Weights of a small image classifier.
Training: soap at rate 0.0033, 24800 steps, batches of 384, held-out accuracy 100%.
Rows from expert 14 of block 3, named by matrix and row number. Rows with one number belong to one neuron. Each number is 50 + 15 x the weight over its row's rms, rounded and kept within 0 to 99. All counts start at 0. After the name is the row's rms in percent of the matrix's.
# gate: expert gate (model.blocks.3.mlp.gate, 16x64x256), inputs 128-191
# up: expert up (model.blocks.3.mlp.up, 16x64x256), inputs 128-191
# down: expert down (model.blocks.3.mlp.down, 16x256x64, transposed), outputs 128-191
gate.12 098:66 36 85 37 46 34 44 24 60 56 54 46 41 55 27 51 47 56 36 27 77 46 25 51 46 39 46 50 54 73 65 40 53 51 34 76 55 49 73 64 95 55 55 42 53 28 50 38 52 39 30 71 61 26 59 43 38 53 37 65 43 42 27 44
gate.13 100:68 68 39 52 34 83 26 65 34 65 81 49 58 52 77 54 41 64 49 46 47 62 59 26 45 81 51 32 62 38 39 42 45 50 59 10 80 81 64 53 34 55 35 58 45 51 44 42 51 51 52 53 51 00 63 23 40 53 54 40 58 30 27 38
gate.14 098:48 46 32 40 52 38 51 70 51 46 53 57 54 41 63 59 55 50 40 57 72 45 46 70 48 29 49 57 50 40 38 46 55 41 73 35 33 58 38 27 33 41 30 37 66 38 62 56 23 64 41 79 49 56 52 26 69 49 74 45 65 44 64 47
gate.15 097:51 53 41 44 60 55 53 45 22 37 48 59 49 59 53 37 45 62 37 30 55 50 61 67 31 48 59 19 44 65 43 37 54 65 62 50 23 23 60 54 44 88 39 55 49 76 32 28 75 56 87 45 74 50 67 16 32 67 69 52 54 63 50 49
gate.16 100:47 87 54 57 47 43 45 31 57 50 73 49 43 74 18 50 76 54 34 58 50 41 85 29 55 60 40 45 54 75 22 47 67 46 83 77 58 27 64 57 41 62 66 18 58 46 45 58 46 47 59 72 45 76 68 40 59 73 47 40 49 58 50 46
gate.17 094:48 50 41 56 43 22 39 35 29 22 52 40 58 86 41 26 62 43 48 37 33 35 70 60 39 57 48 52 57 48 57 30 51 22 50 70 53 66 71 40 57 92 52 35 43 56 67 32 65 41 45 60 42 50 48 67 44 69 50 55 34 90 40 43
gate.18 095:34 48 19 43 44 46 57 67 71 45 54 39 41 13 66 38 60 35 51 46 15 61 38 46 40 43 56 51 59 75 70 39 63 60 59 69 54 63 38 53 38 41 44 71 48 31 45 34 52 40 52 63 31 18 55 69 63 44 51 47 53 46 61 36
gate.19 107:66 62 43 45 33 51 53 39 42 66 65 24 57 41 44 49 39 48 55 63 99 54 30 47 44 40 46 49 52 62 32 54 59 33 60 67 43 82 68 33 46 54 44 30 36 37 43 51 21 51 69 64 49 62 58 69 29 52 45 56 68 29 67 50
gate.20 095:65 38 29 63 40 44 68 54 57 41 72 60 51 46 68 51 52 72 48 57 43 42 52 73 64 51 46 49 46 36 56 51 14 70 53 62 54 46 51 49 55 85 71 52 38 47 46 41 34 40 62 63 72 50 65 45 37 86 29 78 25 85 36 73
gate.21 104:62 48 34 50 54 70 72 31 57 51 45 47 38 31 52 65 60 60 56 50 43 56 56 52 38 58 40 44 63 36 27 32 54 54 58 39 28 68 30 51 51 85 32 20 36 47 45 48 42 46 71 45 48 30 67 71 56 40 34 57 44 37 09 55
gate.22 103:25 38 54 31 49 34 25 37 52 43 45 45 61 60 34 65 45 65 77 41 35 41 68 53 65 57 28 51 35 11 58 41 88 48 74 40 73 30 55 29 65 49 44 40 48 50 51 72 52 38 40 38 45 71 46 79 61 43 71 49 22 51 43 63
gate.23 091:31 42 36 49 70 69 39 63 45 74 34 16 56 35 36 56 49 46 63 28 66 49 58 71 43 36 49 62 40 20 81 63 27 54 43 48 42 67 48 36 38 27 54 58 55 66 64 46 68 43 51 31 73 29 49 71 60 31 23 38 76 59 41 42
gate.24 100:27 42 50 29 72 64 68 47 59 32 64 69 24 39 65 17 60 58 52 35 60 58 51 54 37 55 32 35 48 41 74 47 55 41 83 50 52 34 58 61 46 31 68 57 24 20 48 17 45 43 51 29 61 33 68 34 57 48 51 57 27 51 52 49
gate.25 097:34 40 62 60 59 66 53 44 59 67 41 60 42 60 52 31 29 42 17 63 54 61 34 30 66 58 83 72 49 58 50 56 23 47 76 76 29 54 42 42 53 56 51 50 43 54 60 31 75 64 33 29 57 22 45 41 60 39 44 56 46 31 50 23
gate.26 106:61 75 62 49 74 60 39 42 42 59 43 53 38 59 47 62 16 33 35 61 80 69 46 52 54 42 56 53 46 26 22 46 64 60 51 53 27 54 44 37 42 93 81 65 64 61 19 47 56 51 25 29 60 64 27 35 52 64 56 35 49 74 51 76
gate.27 100:54 57 45 49 07 25 35 61 55 78 50 37 85 47 14 55 46 69 44 65 59 63 32 44 38 55 63 43 51 47 70 66 51 35 38 49 43 56 58 56 56 52 53 29 53 60 67 30 34 59 38 38 80 48 32 73 71 52 37 51 45 56 29 56
gate.28 100:47 52 42 77 51 60 16 77 40 36 49 33 36 58 33 53 76 64 62 66 79 52 63 71 68 61 72 47 65 49 49 17 61 66 48 62 49 84 44 54 26 39 55 51 50 74 08 37 59 51 34 51 30 92 20 61 60 28 29 43 53 66 46 54
gate.29 100:60 50 43 50 61 66 57 66 24 52 27 49 71 42 42 81 50 55 40 39 46 50 59 57 65 43 54 57 53 56 66 48 26 54 60 68 23 32 70 41 63 25 44 46 41 58 41 63 65 50 58 39 40 59 57 53 57 79 30 65 39 76 32 73
gate.30 099:45 52 62 47 52 32 62 52 36 58 63 34 59 63 82 45 51 68 39 35 45 58 36 39 63 35 47 68 53 67 39 52 69 36 44 68 74 39 46 69 35 40 58 32 43 32 63 66 35 22 46 14 49 60 32 44 56 37 44 37 42 58 52 47
gate.31 100:62 39 53 58 28 51 55 51 36 21 50 55 26 33 51 45 34 41 46 42 56 77 39 28 45 60 39 56 28 54 50 57 64 79 43 30 38 43 16 60 53 38 48 75 67 35 70 59 60 53 50 67 25 76 41 92 34 42 30 47 49 44 72 76
gate.32 092:66 50 82 63 50 74 35 40 42 43 42 56 38 37 21 45 42 44 47 51 23 45 58 65 60 41 39 57 00 68 54 25 51 53 58 68 61 50 33 52 39 61 50 72 39 36 39 53 42 61 38 39 39 61 57 22 72 16 69 27 77 69 85 53
gate.33 107:39 89 42 33 24 59 52 67 56 53 37 32 94 57 45 61 50 15 64 36 53 52 38 28 47 35 53 46 50 57 35 53 50 55 34 24 56 53 46 45 13 68 99 33 65 43 72 59 63 59 65 24 42 55 61 66 38 78 76 47 52 33 47 55
gate.34 105:59 49 55 73 70 54 46 53 56 75 29 64 26 58 60 79 72 64 19 42 69 58 40 67 19 56 51 52 51 60 56 39 46 61 36 63 55 38 72 24 82 65 43 34 45 58 59 37 60 51 38 35 59 36 51 49 74 40 50 56 56 38 37 78
gate.35 102:35 57 36 40 57 72 36 78 37 76 56 56 14 28 37 53 19 55 41 58 74 38 22 57 48 48 53 43 53 45 40 42 55 39 53 35 61 35 41 71 09 55 53 52 49 47 32 38 61 41 55 59 55 21 61 77 59 42 58 53 35 50 22 39
gate.36 107:65 57 61 32 49 71 47 43 64 31 37 67 79 32 37 22 67 49 70 50 59 50 48 34 53 20 68 61 67 46 51 49 60 49 63 41 41 18 45 85 28 48 09 65 52 56 45 56 52 59 47 44 35 54 74 47 56 38 69 53 50 54 24 42
gate.37 101:42 46 46 57 56 60 29 55 65 63 18 50 29 51 63 52 36 56 37 68 60 41 42 59 64 38 45 22 54 51 42 42 37 61 79 61 60 29 71 60 36 64 54 57 71 54 65 41 76 58 36 66 29 50 35 53 52 60 38 51 12 49 69 26
gate.38 096:37 25 37 73 62 48 61 44 30 55 50 53 80 51 37 65 52 51 40 06 57 44 46 30 68 68 72 67 55 46 56 56 42 41 55 63 70 56 77 43 56 77 45 35 56 46 67 38 67 49 40 29 32 18 53 51 46 65 35 72 31 56 49 63
gate.39 104:90 24 87 51 45 37 58 55 40 74 37 47 65 66 57 48 55 49 64 16 71 40 47 34 36 46 46 33 43 56 38 47 46 54 41 39 50 28 55 79 52 60 50 52 46 19 42 55 50 48 79 51 43 69 52 42 49 56 40 40 37 18 42 25
gate.40 096:57 77 51 42 73 74 26 57 33 60 32 71 50 62 49 63 45 52 43 32 37 48 54 46 47 74 54 58 57 78 33 49 36 39 37 44 66 38 35 41 70 46 64 58 48 63 57 37 48 49 65 54 86 24 36 59 50 61 41 59 80 50 31 59
gate.41 108:62 38 38 52 40 49 23 35 62 43 49 88 49 67 47 53 36 25 36 62 69 54 62 59 79 26 29 56 79 59 38 67 42 35 49 50 49 56 51 53 45 63 46 30 40 36 53 53 20 77 50 31 33 41 29 59 66 48 37 33 82 53 70 49
gate.42 099:58 01 59 44 34 57 38 52 62 36 54 59 57 71 33 58 60 56 34 54 54 36 62 50 56 49 61 45 38 55 70 51 59 72 55 48 54 43 42 63 30 42 54 69 53 50 55 28 26 33 38 38 49 53 58 55 43 41 30 68 61 43 56 33
gate.43 098:48 39 42 25 48 60 58 52 46 57 41 56 32 58 51 58 72 38 63 38 83 54 47 46 60 67 63 61 20 15 52 68 61 62 19 37 67 58 36 34 56 53 39 41 58 61 63 30 40 65 60 49 68 50 54 66 49 46 75 34 66 70 55 73
gate.44 102:45 39 54 53 31 48 49 40 59 41 41 58 35 75 74 80 76 68 40 40 41 74 68 68 47 53 63 48 28 44 75 49 40 48 58 25 40 43 33 38 40 44 54 91 53 38 52 62 56 42 67 35 34 78 22 67 42 19 43 53 60 39 60 75
gate.45 105:42 29 41 86 31 23 27 32 64 53 35 73 63 54 65 68 43 64 43 45 49 18 53 31 74 65 78 34 27 40 27 62 68 46 61 75 53 41 39 54 29 38 22 45 86 39 24 62 46 45 71 69 25 62 51 66 58 61 53 74 55 67 27 48
gate.46 106:50 52 39 63 59 45 58 22 44 61 71 68 44 41 40 64 55 69 74 52 45 71 55 66 58 53 74 34 52 38 86 27 65 44 54 58 31 35 36 44 53 62 85 55 81 65 55 29 50 57 75 76 24 68 45 18 53 51 60 62 49 46 49 31
up.12 095:42 35 29 70 43 37 24 31 46 67 16 41 24 64 72 36 60 62 67 28 69 43 52 26 72 45 30 72 52 14 19 76 40 65 52 27 70 53 43 13 42 70 53 54 65 74 25 33 52 73 36 54 66 70 36 32 61 67 40 53 46 52 70 23
up.13 103:33 67 91 56 17 75 70 43 55 45 45 81 72 52 42 22 69 33 60 62 57 61 37 57 40 60 45 65 41 46 52 90 45 38 68 63 40 51 50 51 52 77 46 35 37 55 50 40 48 16 42 10 56 46 65 58 66 41 30 49 27 64 36 48
up.14 096:44 33 99 79 48 77 41 68 43 45 65 34 65 26 65 53 57 57 54 43 25 54 29 54 29 31 28 35 59 55 37 77 42 55 63 25 76 36 65 30 56 56 55 54 58 56 33 28 34 73 31 66 53 57 36 37 63 37 37 35 40 51 47 83
up.15 104:53 46 56 67 46 55 59 74 73 71 50 56 52 49 62 42 28 56 47 48 44 44 43 33 44 30 76 75 52 72 57 73 64 53 74 52 41 55 45 40 29 38 46 61 67 95 54 50 60 51 60 31 53 43 48 09 55 49 68 32 35 43 58 41
up.16 097:49 57 82 59 58 59 45 52 49 67 68 49 36 64 56 51 76 77 42 40 27 22 67 41 63 52 50 62 48 52 56 79 48 45 36 36 32 57 08 46 32 58 68 44 34 81 19 78 28 51 61 64 49 53 50 55 51 36 48 61 43 81 55 50
up.17 099:36 50 42 69 10 48 54 47 51 36 67 65 61 68 75 80 38 47 27 55 51 65 32 81 52 51 46 31 66 59 49 61 64 77 22 56 49 37 43 51 38 25 56 40 44 40 59 57 37 46 47 55 82 64 50 37 43 64 61 54 51 43 80 42
up.18 100:49 49 55 58 52 39 41 65 38 49 41 47 52 38 50 64 45 60 53 36 30 60 58 30 42 64 44 39 45 23 44 75 54 46 55 59 51 19 47 55 35 54 28 64 86 61 31 27 46 45 50 56 57 46 53 69 77 20 59 50 21 56 67 52
up.19 104:46 45 54 22 34 46 40 57 47 33 41 39 43 68 82 50 68 51 55 71 45 74 70 62 70 36 61 41 24 57 49 42 57 38 59 25 42 60 52 21 59 68 27 49 31 44 47 43 66 48 42 63 41 69 45 60 30 59 34 62 42 25 53 87
up.20 096:62 72 43 52 57 55 68 65 61 41 54 45 23 27 68 53 43 51 55 56 77 67 48 61 36 67 35 39 43 52 34 76 31 27 51 54 21 20 47 73 40 19 41 41 60 57 36 60 74 47 26 17 78 44 42 02 51 50 55 47 27 67 24 60
up.21 095:25 75 45 66 39 52 15 73 44 55 34 62 85 50 49 36 49 50 41 65 20 62 54 64 69 38 64 50 29 20 21 28 44 48 59 27 81 44 41 57 35 63 35 46 72 53 53 50 58 46 51 47 47 46 67 55 56 32 55 23 83 83 41 61
up.22 101:38 37 53 50 49 52 57 63 43 45 69 31 38 62 52 37 54 58 47 57 47 68 29 29 36 35 49 60 41 70 43 35 39 29 66 31 50 43 34 63 56 30 39 71 61 77 58 27 20 60 48 60 60 55 53 48 80 48 49 47 53 67 36 30
up.23 104:41 62 39 31 47 12 53 71 32 68 42 31 29 65 47 01 27 55 56 73 53 62 43 67 25 47 52 42 44 25 49 99 47 39 49 69 54 46 48 53 47 60 79 57 57 54 56 74 56 62 34 59 51 58 77 43 41 54 61 50 29 32 23 52
up.24 101:87 63 45 52 61 48 55 43 56 24 47 40 58 50 59 56 38 57 62 50 32 54 61 61 38 31 36 53 26 70 26 69 15 34 33 39 37 29 47 60 60 45 42 72 28 46 54 39 48 23 68 51 63 54 59 47 47 25 73 45 36 20 73 29
up.25 108:42 60 49 57 49 82 35 66 30 53 66 66 62 90 40 53 59 53 70 43 75 31 51 49 65 65 47 43 41 55 66 59 37 49 18 60 59 33 47 59 47 49 26 52 57 34 24 39 70 37 67 46 36 59 52 17 50 46 67 64 50 47 78 65
up.26 099:63 40 14 69 64 61 44 71 51 41 63 49 86 62 73 50 58 62 69 52 16 81 44 52 45 69 25 63 41 59 25 52 44 62 65 34 59 47 59 36 79 67 43 41 30 47 34 33 72 50 23 38 40 47 67 51 20 29 38 28 50 49 37 54
up.27 106:69 23 54 77 53 39 62 27 63 75 65 56 65 66 70 56 52 13 48 43 82 62 37 49 37 29 71 38 54 65 53 61 54 32 47 39 57 44 37 69 79 55 50 50 57 22 41 38 20 54 15 59 43 58 38 42 48 39 43 22 65 45 44 54
up.28 102:34 55 40 51 64 55 74 20 28 44 53 60 49 63 45 68 61 42 41 60 36 44 66 23 58 50 27 58 63 42 57 47 61 41 68 45 43 47 36 37 43 42 65 38 50 54 60 46 65 51 58 46 30 61 65 57 48 64 72 40 49 37 70 59
up.29 101:57 51 76 49 50 51 63 71 41 22 32 32 43 44 40 35 45 46 47 49 47 47 20 62 29 52 58 46 25 54 69 45 26 46 57 73 48 65 22 43 55 44 39 30 68 90 91 48 46 39 36 46 37 48 59 62 76 74 65 63 81 62 32 40
up.30 096:61 33 70 56 51 62 45 60 75 72 47 33 75 46 58 50 39 31 57 80 52 49 16 55 66 67 59 57 67 70 45 69 28 60 42 70 44 43 61 26 65 64 37 69 30 63 68 48 73 56 44 42 26 48 33 41 42 76 31 61 46 17 73 35
up.31 105:57 64 59 33 59 48 76 48 72 53 54 54 42 59 56 20 37 55 40 74 57 57 64 39 33 55 69 62 40 68 30 59 33 41 54 68 59 37 72 34 90 50 28 40 45 44 56 45 50 73 46 81 32 62 62 42 61 54 55 53 70 56 38 47
up.32 092:34 59 49 66 53 55 30 19 49 32 38 45 42 47 23 53 67 38 34 46 26 39 67 67 50 29 34 69 54 30 56 54 46 26 31 48 54 64 70 66 69 93 35 61 46 75 35 58 51 67 17 34 99 64 76 64 44 32 47 46 25 47 55 43
up.33 105:49 23 42 60 66 56 62 17 67 49 23 60 43 42 50 45 49 61 30 30 35 66 47 55 66 47 55 70 15 88 45 72 52 26 64 51 35 58 65 38 58 42 58 72 36 47 51 87 42 36 76 44 52 25 39 50 56 14 35 36 51 21 56 45
up.34 100:87 42 40 53 70 71 39 68 59 33 90 64 62 48 67 40 61 31 45 58 51 43 51 41 31 60 61 58 38 50 55 37 51 53 38 43 44 50 73 52 55 51 35 34 67 73 71 55 74 39 49 32 50 52 40 48 43 39 61 82 53 28 44 22
up.35 108:30 33 40 21 49 49 17 29 48 61 49 76 45 32 53 49 52 58 42 36 36 51 47 67 46 28 52 53 63 57 63 57 50 52 24 41 28 39 53 28 55 73 55 52 50 59 39 56 44 48 52 44 28 68 76 64 83 87 50 69 52 73 66 55
up.36 105:90 38 50 50 20 60 54 54 49 55 58 51 49 48 62 42 29 32 47 53 25 36 72 56 82 24 24 50 72 71 61 36 42 54 55 65 33 50 40 72 59 49 35 66 37 38 38 63 30 45 48 48 24 45 74 62 46 64 51 20 40 41 47 77
up.37 097:57 26 70 59 57 38 63 52 58 45 68 51 72 58 15 42 66 61 39 51 71 43 64 42 48 32 60 77 49 61 79 50 55 61 40 46 45 53 62 57 43 34 62 28 40 29 19 56 57 60 34 34 57 45 66 48 67 36 44 53 45 55 66 55
up.38 107:15 46 31 41 64 46 32 54 52 55 69 58 44 50 43 66 50 58 23 17 53 55 47 45 47 35 35 45 45 59 40 62 56 49 47 69 08 43 51 51 68 43 33 46 39 33 61 42 82 63 55 69 50 47 74 50 47 68 63 54 28 69 65 39
up.39 099:34 37 17 77 46 26 48 66 53 54 76 76 47 28 22 53 54 59 53 71 60 65 72 41 59 45 54 43 45 33 59 48 58 30 30 67 27 50 62 48 57 39 23 34 72 44 38 42 56 32 61 21 36 65 49 42 75 57 46 45 55 38 50 34
up.40 106:29 57 57 69 61 46 75 47 52 55 36 50 50 32 50 49 49 52 53 61 35 46 67 46 67 66 36 67 14 52 42 23 31 50 30 54 53 61 59 36 48 60 59 54 63 66 37 61 19 36 35 28 64 51 53 43 66 42 72 46 42 44 66 81
up.41 097:58 57 50 87 61 24 39 71 47 47 70 44 50 56 69 46 46 72 33 41 40 35 37 53 25 47 48 59 35 45 56 41 44 47 43 42 67 51 35 44 39 30 48 48 40 58 42 42 50 48 46 50 69 43 71 43 39 11 64 42 72 45 07 27
up.42 099:47 41 46 31 74 51 33 41 61 73 49 59 54 57 34 13 47 23 27 38 52 54 37 52 53 42 54 38 83 60 41 35 41 49 19 72 28 55 51 47 43 39 65 39 37 52 57 53 39 25 71 60 36 26 40 44 34 42 79 62 52 17 45 37
up.43 095:69 39 53 63 44 58 43 75 71 67 80 49 63 45 40 76 38 49 40 50 57 35 67 32 99 53 54 46 83 48 57 46 55 22 72 48 54 82 26 76 67 68 51 71 72 38 41 52 45 30 56 51 48 40 58 56 46 68 42 53 61 55 62 49
up.44 091:53 47 52 72 38 61 20 54 54 47 48 39 61 36 49 66 56 59 61 43 61 57 28 60 60 32 60 54 44 30 22 57 49 23 69 57 74 67 77 67 53 37 57 57 60 49 29 46 39 25 63 61 37 64 39 33 22 44 43 62 42 20 23 59
up.45 099:68 48 53 60 40 52 21 72 84 47 62 53 54 67 48 64 38 30 52 69 51 57 64 45 50 74 40 61 59 85 37 38 36 39 74 71 37 57 66 30 47 63 50 41 52 82 37 71 50 70 63 35 52 67 60 35 47 54 37 36 43 57 33 42
up.46 102:25 43 38 44 46 46 25 76 66 52 55 63 53 47 59 53 47 85 44 38 68 44 41 54 55 33 57 39 42 47 41 61 51 38 34 63 51 63 29 42 48 58 57 54 68 39 45 59 55 53 37 48 43 08 41 43 27 39 72 33 46 68 74 55
down.12 098:45 42 51 53 66 45 25 28 62 57 13 48 57 71 51 19 17 61 36 66 39 55 72 73 46 27 47 61 56 33 45 70 50 65 62 33 41 58 45 49 68 57 49 56 34 54 56 57 65 52 49 46 50 55 56 45 32 29 56 68 56 71 58 67
down.13 095:32 44 53 44 70 62 38 55 35 58 40 34 62 52 55 41 32 40 53 39 66 40 43 29 56 44 70 68 60 51 61 61 55 59 66 10 50 30 71 38 43 46 37 25 58 52 42 60 65 57 68 50 51 69 21 66 54 39 22 60 27 83 69 54
down.14 105:46 45 41 64 61 51 33 41 54 25 75 45 53 48 67 46 55 44 28 49 53 58 38 50 62 63 29 69 34 60 44 56 44 41 61 41 79 46 48 63 42 54 54 51 36 60 50 43 74 39 43 51 25 47 42 57 43 33 52 69 59 89 55 71
down.15 101:59 37 63 59 50 71 12 57 33 67 37 32 44 57 36 52 46 58 66 60 52 70 34 53 78 34 34 62 37 65 74 48 42 43 45 67 53 35 72 53 59 41 46 68 10 52 35 32 71 32 51 32 64 15 15 53 34 43 61 43 47 56 34 67
down.16 099:49 58 19 72 29 11 63 26 41 34 60 85 75 52 56 56 54 59 22 49 40 21 56 43 37 45 50 49 65 74 47 66 55 62 61 34 14 28 50 41 67 64 32 57 37 46 59 60 22 48 51 48 66 47 40 53 60 77 45 47 39 57 37 49
down.17 099:77 50 56 54 58 42 74 85 38 54 49 58 49 53 30 61 53 43 35 38 48 39 43 50 58 35 61 50 47 43 45 27 70 78 78 94 51 47 74 39 14 60 40 39 31 59 57 51 60 54 71 53 43 61 52 38 51 53 43 51 17 26 91 45
down.18 097:62 74 52 58 61 53 18 94 60 34 57 67 54 51 69 52 67 43 29 46 44 58 64 65 30 55 69 30 58 62 59 14 52 60 51 48 92 53 63 40 69 52 64 41 47 31 29 53 68 34 54 76 70 64 44 45 43 61 46 47 63 74 54 45
down.19 099:23 29 08 52 37 55 40 29 51 46 59 49 22 64 40 41 31 22 61 34 73 39 38 40 49 61 77 21 23 62 35 63 32 58 71 38 25 51 82 41 50 65 68 47 28 46 46 52 57 50 69 66 47 53 50 59 57 64 38 58 62 33 46 68
down.20 098:53 33 45 54 53 47 45 36 77 29 62 58 59 62 40 77 31 36 52 76 49 57 65 55 54 35 56 33 67 60 29 51 48 35 60 56 42 35 38 30 45 52 52 60 89 27 48 47 45 26 23 39 48 21 56 53 49 42 62 75 50 60 53 45
down.21 100:23 39 50 48 47 48 46 39 66 42 37 57 19 54 61 74 75 38 26 33 50 61 53 57 58 41 43 41 48 59 24 40 45 52 45 58 62 41 60 24 48 50 34 67 69 60 78 58 71 55 38 46 59 66 55 72 60 49 54 47 44 47 48 40
down.22 098:44 47 38 47 27 47 36 46 69 64 48 63 49 66 67 36 62 48 50 33 54 46 63 51 27 64 23 51 50 47 38 20 46 23 45 28 46 58 60 44 52 35 40 34 45 26 53 66 63 52 45 44 65 42 23 32 54 46 50 47 22 82 48 71
down.23 106:29 78 49 45 42 78 65 68 51 54 67 72 47 42 17 31 41 18 58 61 59 87 57 47 63 48 42 34 36 26 35 19 32 26 49 55 43 68 40 48 50 56 51 48 54 65 58 50 19 48 62 53 41 61 41 49 47 67 52 21 38 22 76 51
down.24 105:47 66 38 49 34 63 40 47 42 46 47 76 56 66 44 46 58 38 31 68 71 45 58 56 39 28 53 54 44 55 36 52 69 20 57 44 32 57 40 45 52 49 77 64 55 40 47 63 73 45 15 31 70 64 53 47 49 73 40 35 31 51 73 50
down.25 095:42 53 39 64 53 24 31 73 95 53 75 55 44 48 54 61 61 43 65 57 80 43 36 66 31 53 40 56 41 55 32 29 45 60 63 53 47 62 78 39 61 44 46 56 55 81 52 66 55 49 48 73 41 43 41 50 64 44 51 43 43 42 70 52
down.26 107:49 44 35 50 27 56 32 50 64 37 60 57 58 49 47 60 41 40 37 32 64 61 44 34 41 74 26 47 13 58 28 59 58 44 61 68 31 63 44 60 50 30 42 75 47 62 35 78 60 57 51 53 41 40 65 25 34 44 24 49 88 49 26 23
down.27 100:46 52 90 41 69 45 43 19 38 62 27 51 54 54 26 30 34 51 26 81 53 47 80 51 58 60 48 84 56 55 47 58 16 59 49 48 53 38 60 48 53 76 54 32 38 89 52 33 67 49 50 30 87 71 77 65 52 29 54 37 43 48 57 44
down.28 093:48 49 45 50 67 34 42 18 31 58 59 74 43 67 56 53 35 66 43 52 45 54 37 55 75 74 62 62 33 56 48 42 56 48 63 64 62 85 39 31 37 42 59 48 41 49 13 07 42 46 52 26 39 53 34 49 70 54 61 55 55 52 43 52
down.29 101:38 50 53 62 31 46 58 35 40 75 41 65 27 58 27 47 41 79 52 55 32 53 63 35 68 56 35 41 47 70 23 46 61 35 75 48 61 57 60 61 58 49 67 36 45 79 55 43 56 59 70 58 42 44 10 32 33 52 54 25 52 41 57 39
down.30 096:54 39 35 44 56 53 64 56 50 67 46 46 52 38 50 73 47 34 44 53 77 34 71 37 57 39 32 32 27 44 29 49 64 63 52 66 30 62 56 39 79 70 53 88 49 35 53 44 45 45 56 48 44 60 63 33 56 53 59 30 76 37 55 71
down.31 094:44 59 49 46 50 58 59 65 69 79 44 51 82 21 38 40 78 62 56 52 67 77 14 58 29 52 49 69 51 58 64 24 61 60 63 55 40 26 44 56 51 40 54 47 53 54 73 27 48 27 47 53 49 48 44 52 57 57 21 65 69 76 39 67
down.32 104:61 72 44 46 70 31 32 34 51 45 50 60 35 66 54 56 64 37 38 62 29 62 47 43 57 40 63 67 51 67 54 46 38 68 58 45 42 48 52 61 43 49 46 35 51 50 51 46 66 40 49 40 35 16 65 28 43 58 69 45 51 42 22 30
down.33 098:41 28 38 68 59 59 27 46 60 38 54 65 39 45 50 68 37 49 47 44 30 50 57 52 29 55 30 44 61 66 36 52 37 60 65 61 43 59 64 54 59 68 62 30 70 77 83 48 51 38 37 26 40 34 52 58 59 35 68 40 64 27 68 52
down.34 096:75 49 66 75 46 17 52 60 66 33 57 28 32 52 53 47 48 49 26 64 46 59 93 57 45 52 43 43 31 33 79 62 54 31 69 37 35 77 56 52 61 31 35 67 58 76 56 50 35 36 53 19 40 55 58 57 66 50 35 51 54 75 39 53
down.35 096:43 37 83 68 41 69 38 36 42 45 68 40 39 30 48 78 20 50 36 40 64 55 50 66 66 24 62 67 73 42 79 55 44 50 55 40 58 17 44 41 52 32 60 47 76 42 29 85 68 27 50 72 37 77 37 52 53 48 60 41 76 73 48 41
down.36 099:44 29 44 55 20 55 74 58 38 56 79 47 42 53 57 56 47 68 61 32 45 61 74 60 27 18 81 59 50 49 60 67 23 59 30 41 41 40 32 62 35 46 42 32 48 91 45 25 26 51 98 50 61 46 34 36 41 53 51 65 42 64 50 78
down.37 089:50 43 66 55 41 23 38 59 40 39 41 61 44 42 28 51 50 47 47 61 55 63 45 44 76 34 70 43 32 46 37 64 48 70 27 38 79 73 46 54 61 68 72 99 50 35 51 40 58 49 52 37 69 42 45 59 42 55 59 56 84 43 76 60
down.38 103:39 56 43 52 62 62 56 35 39 61 65 42 36 44 40 49 76 42 27 40 72 63 58 52 41 33 45 37 47 68 40 41 72 70 56 29 64 47 66 52 43 49 54 38 46 55 78 49 46 65 23 32 35 39 59 46 78 32 50 64 50 56 29 43
down.39 110:38 28 58 57 49 56 51 31 39 43 14 58 37 37 60 31 05 70 51 73 36 54 65 77 78 23 46 32 56 57 65 42 71 55 47 46 38 74 31 73 66 45 60 23 58 58 70 53 29 87 59 63 13 34 73 33 26 58 64 51 66 28 49 63
down.40 104:69 38 35 41 50 36 20 39 43 19 49 30 41 55 42 65 73 63 56 67 40 46 33 35 74 55 70 69 62 32 31 39 70 48 63 55 15 41 50 64 33 47 52 56 24 53 89 58 58 48 59 68 70 60 67 57 52 38 79 28 42 48 56 23
down.41 100:62 33 51 50 45 45 50 43 58 69 64 52 85 59 58 53 57 47 29 45 29 34 47 48 41 21 47 34 50 73 36 42 49 46 42 48 42 55 68 48 51 51 51 51 37 47 65 53 57 45 51 50 75 33 53 52 59 67 63 39 60 37 39 10
down.42 099:62 33 53 39 44 48 28 38 67 56 28 35 42 49 25 37 42 51 27 36 68 36 56 24 68 58 50 62 60 47 48 45 87 33 52 58 16 58 75 55 38 50 41 56 27 66 45 34 51 47 44 74 77 67 62 81 06 32 36 46 64 42 58 42
down.43 096:66 66 50 32 28 64 59 39 34 31 45 53 72 46 39 30 76 66 43 88 43 52 26 44 58 69 65 62 65 53 53 70 31 45 40 36 46 46 36 20 72 38 78 61 56 62 60 61 27 38 30 50 65 32 50 62 67 41 66 53 56 54 52 46
down.44 095:61 70 24 59 44 49 61 36 57 36 48 76 48 79 46 66 47 48 53 32 57 34 40 42 59 53 65 19 40 40 37 44 58 42 28 26 54 65 63 60 44 63 47 83 44 20 58 58 44 65 69 58 64 62 43 76 23 57 22 60 56 46 67 64
down.45 095:66 33 74 33 37 46 35 54 50 43 26 39 83 36 40 62 21 38 38 67 42 37 31 42 49 54 57 54 35 46 35 43 61 46 57 55 52 33 43 79 69 18 27 48 43 44 63 56 31 49 63 83 34 28 59 49 54 29 39 52 45 55 53 72
down.46 106:66 56 58 55 20 33 52 34 49 55 66 20 54 44 60 54 53 29 74 49 37 43 53 95 27 51 30 37 47 44 92 38 76 40 51 61 37 62 52 45 44 56 22 53 38 47 45 65 47 57 40 49 42 30 47 43 70 68 27 44 34 45 41 33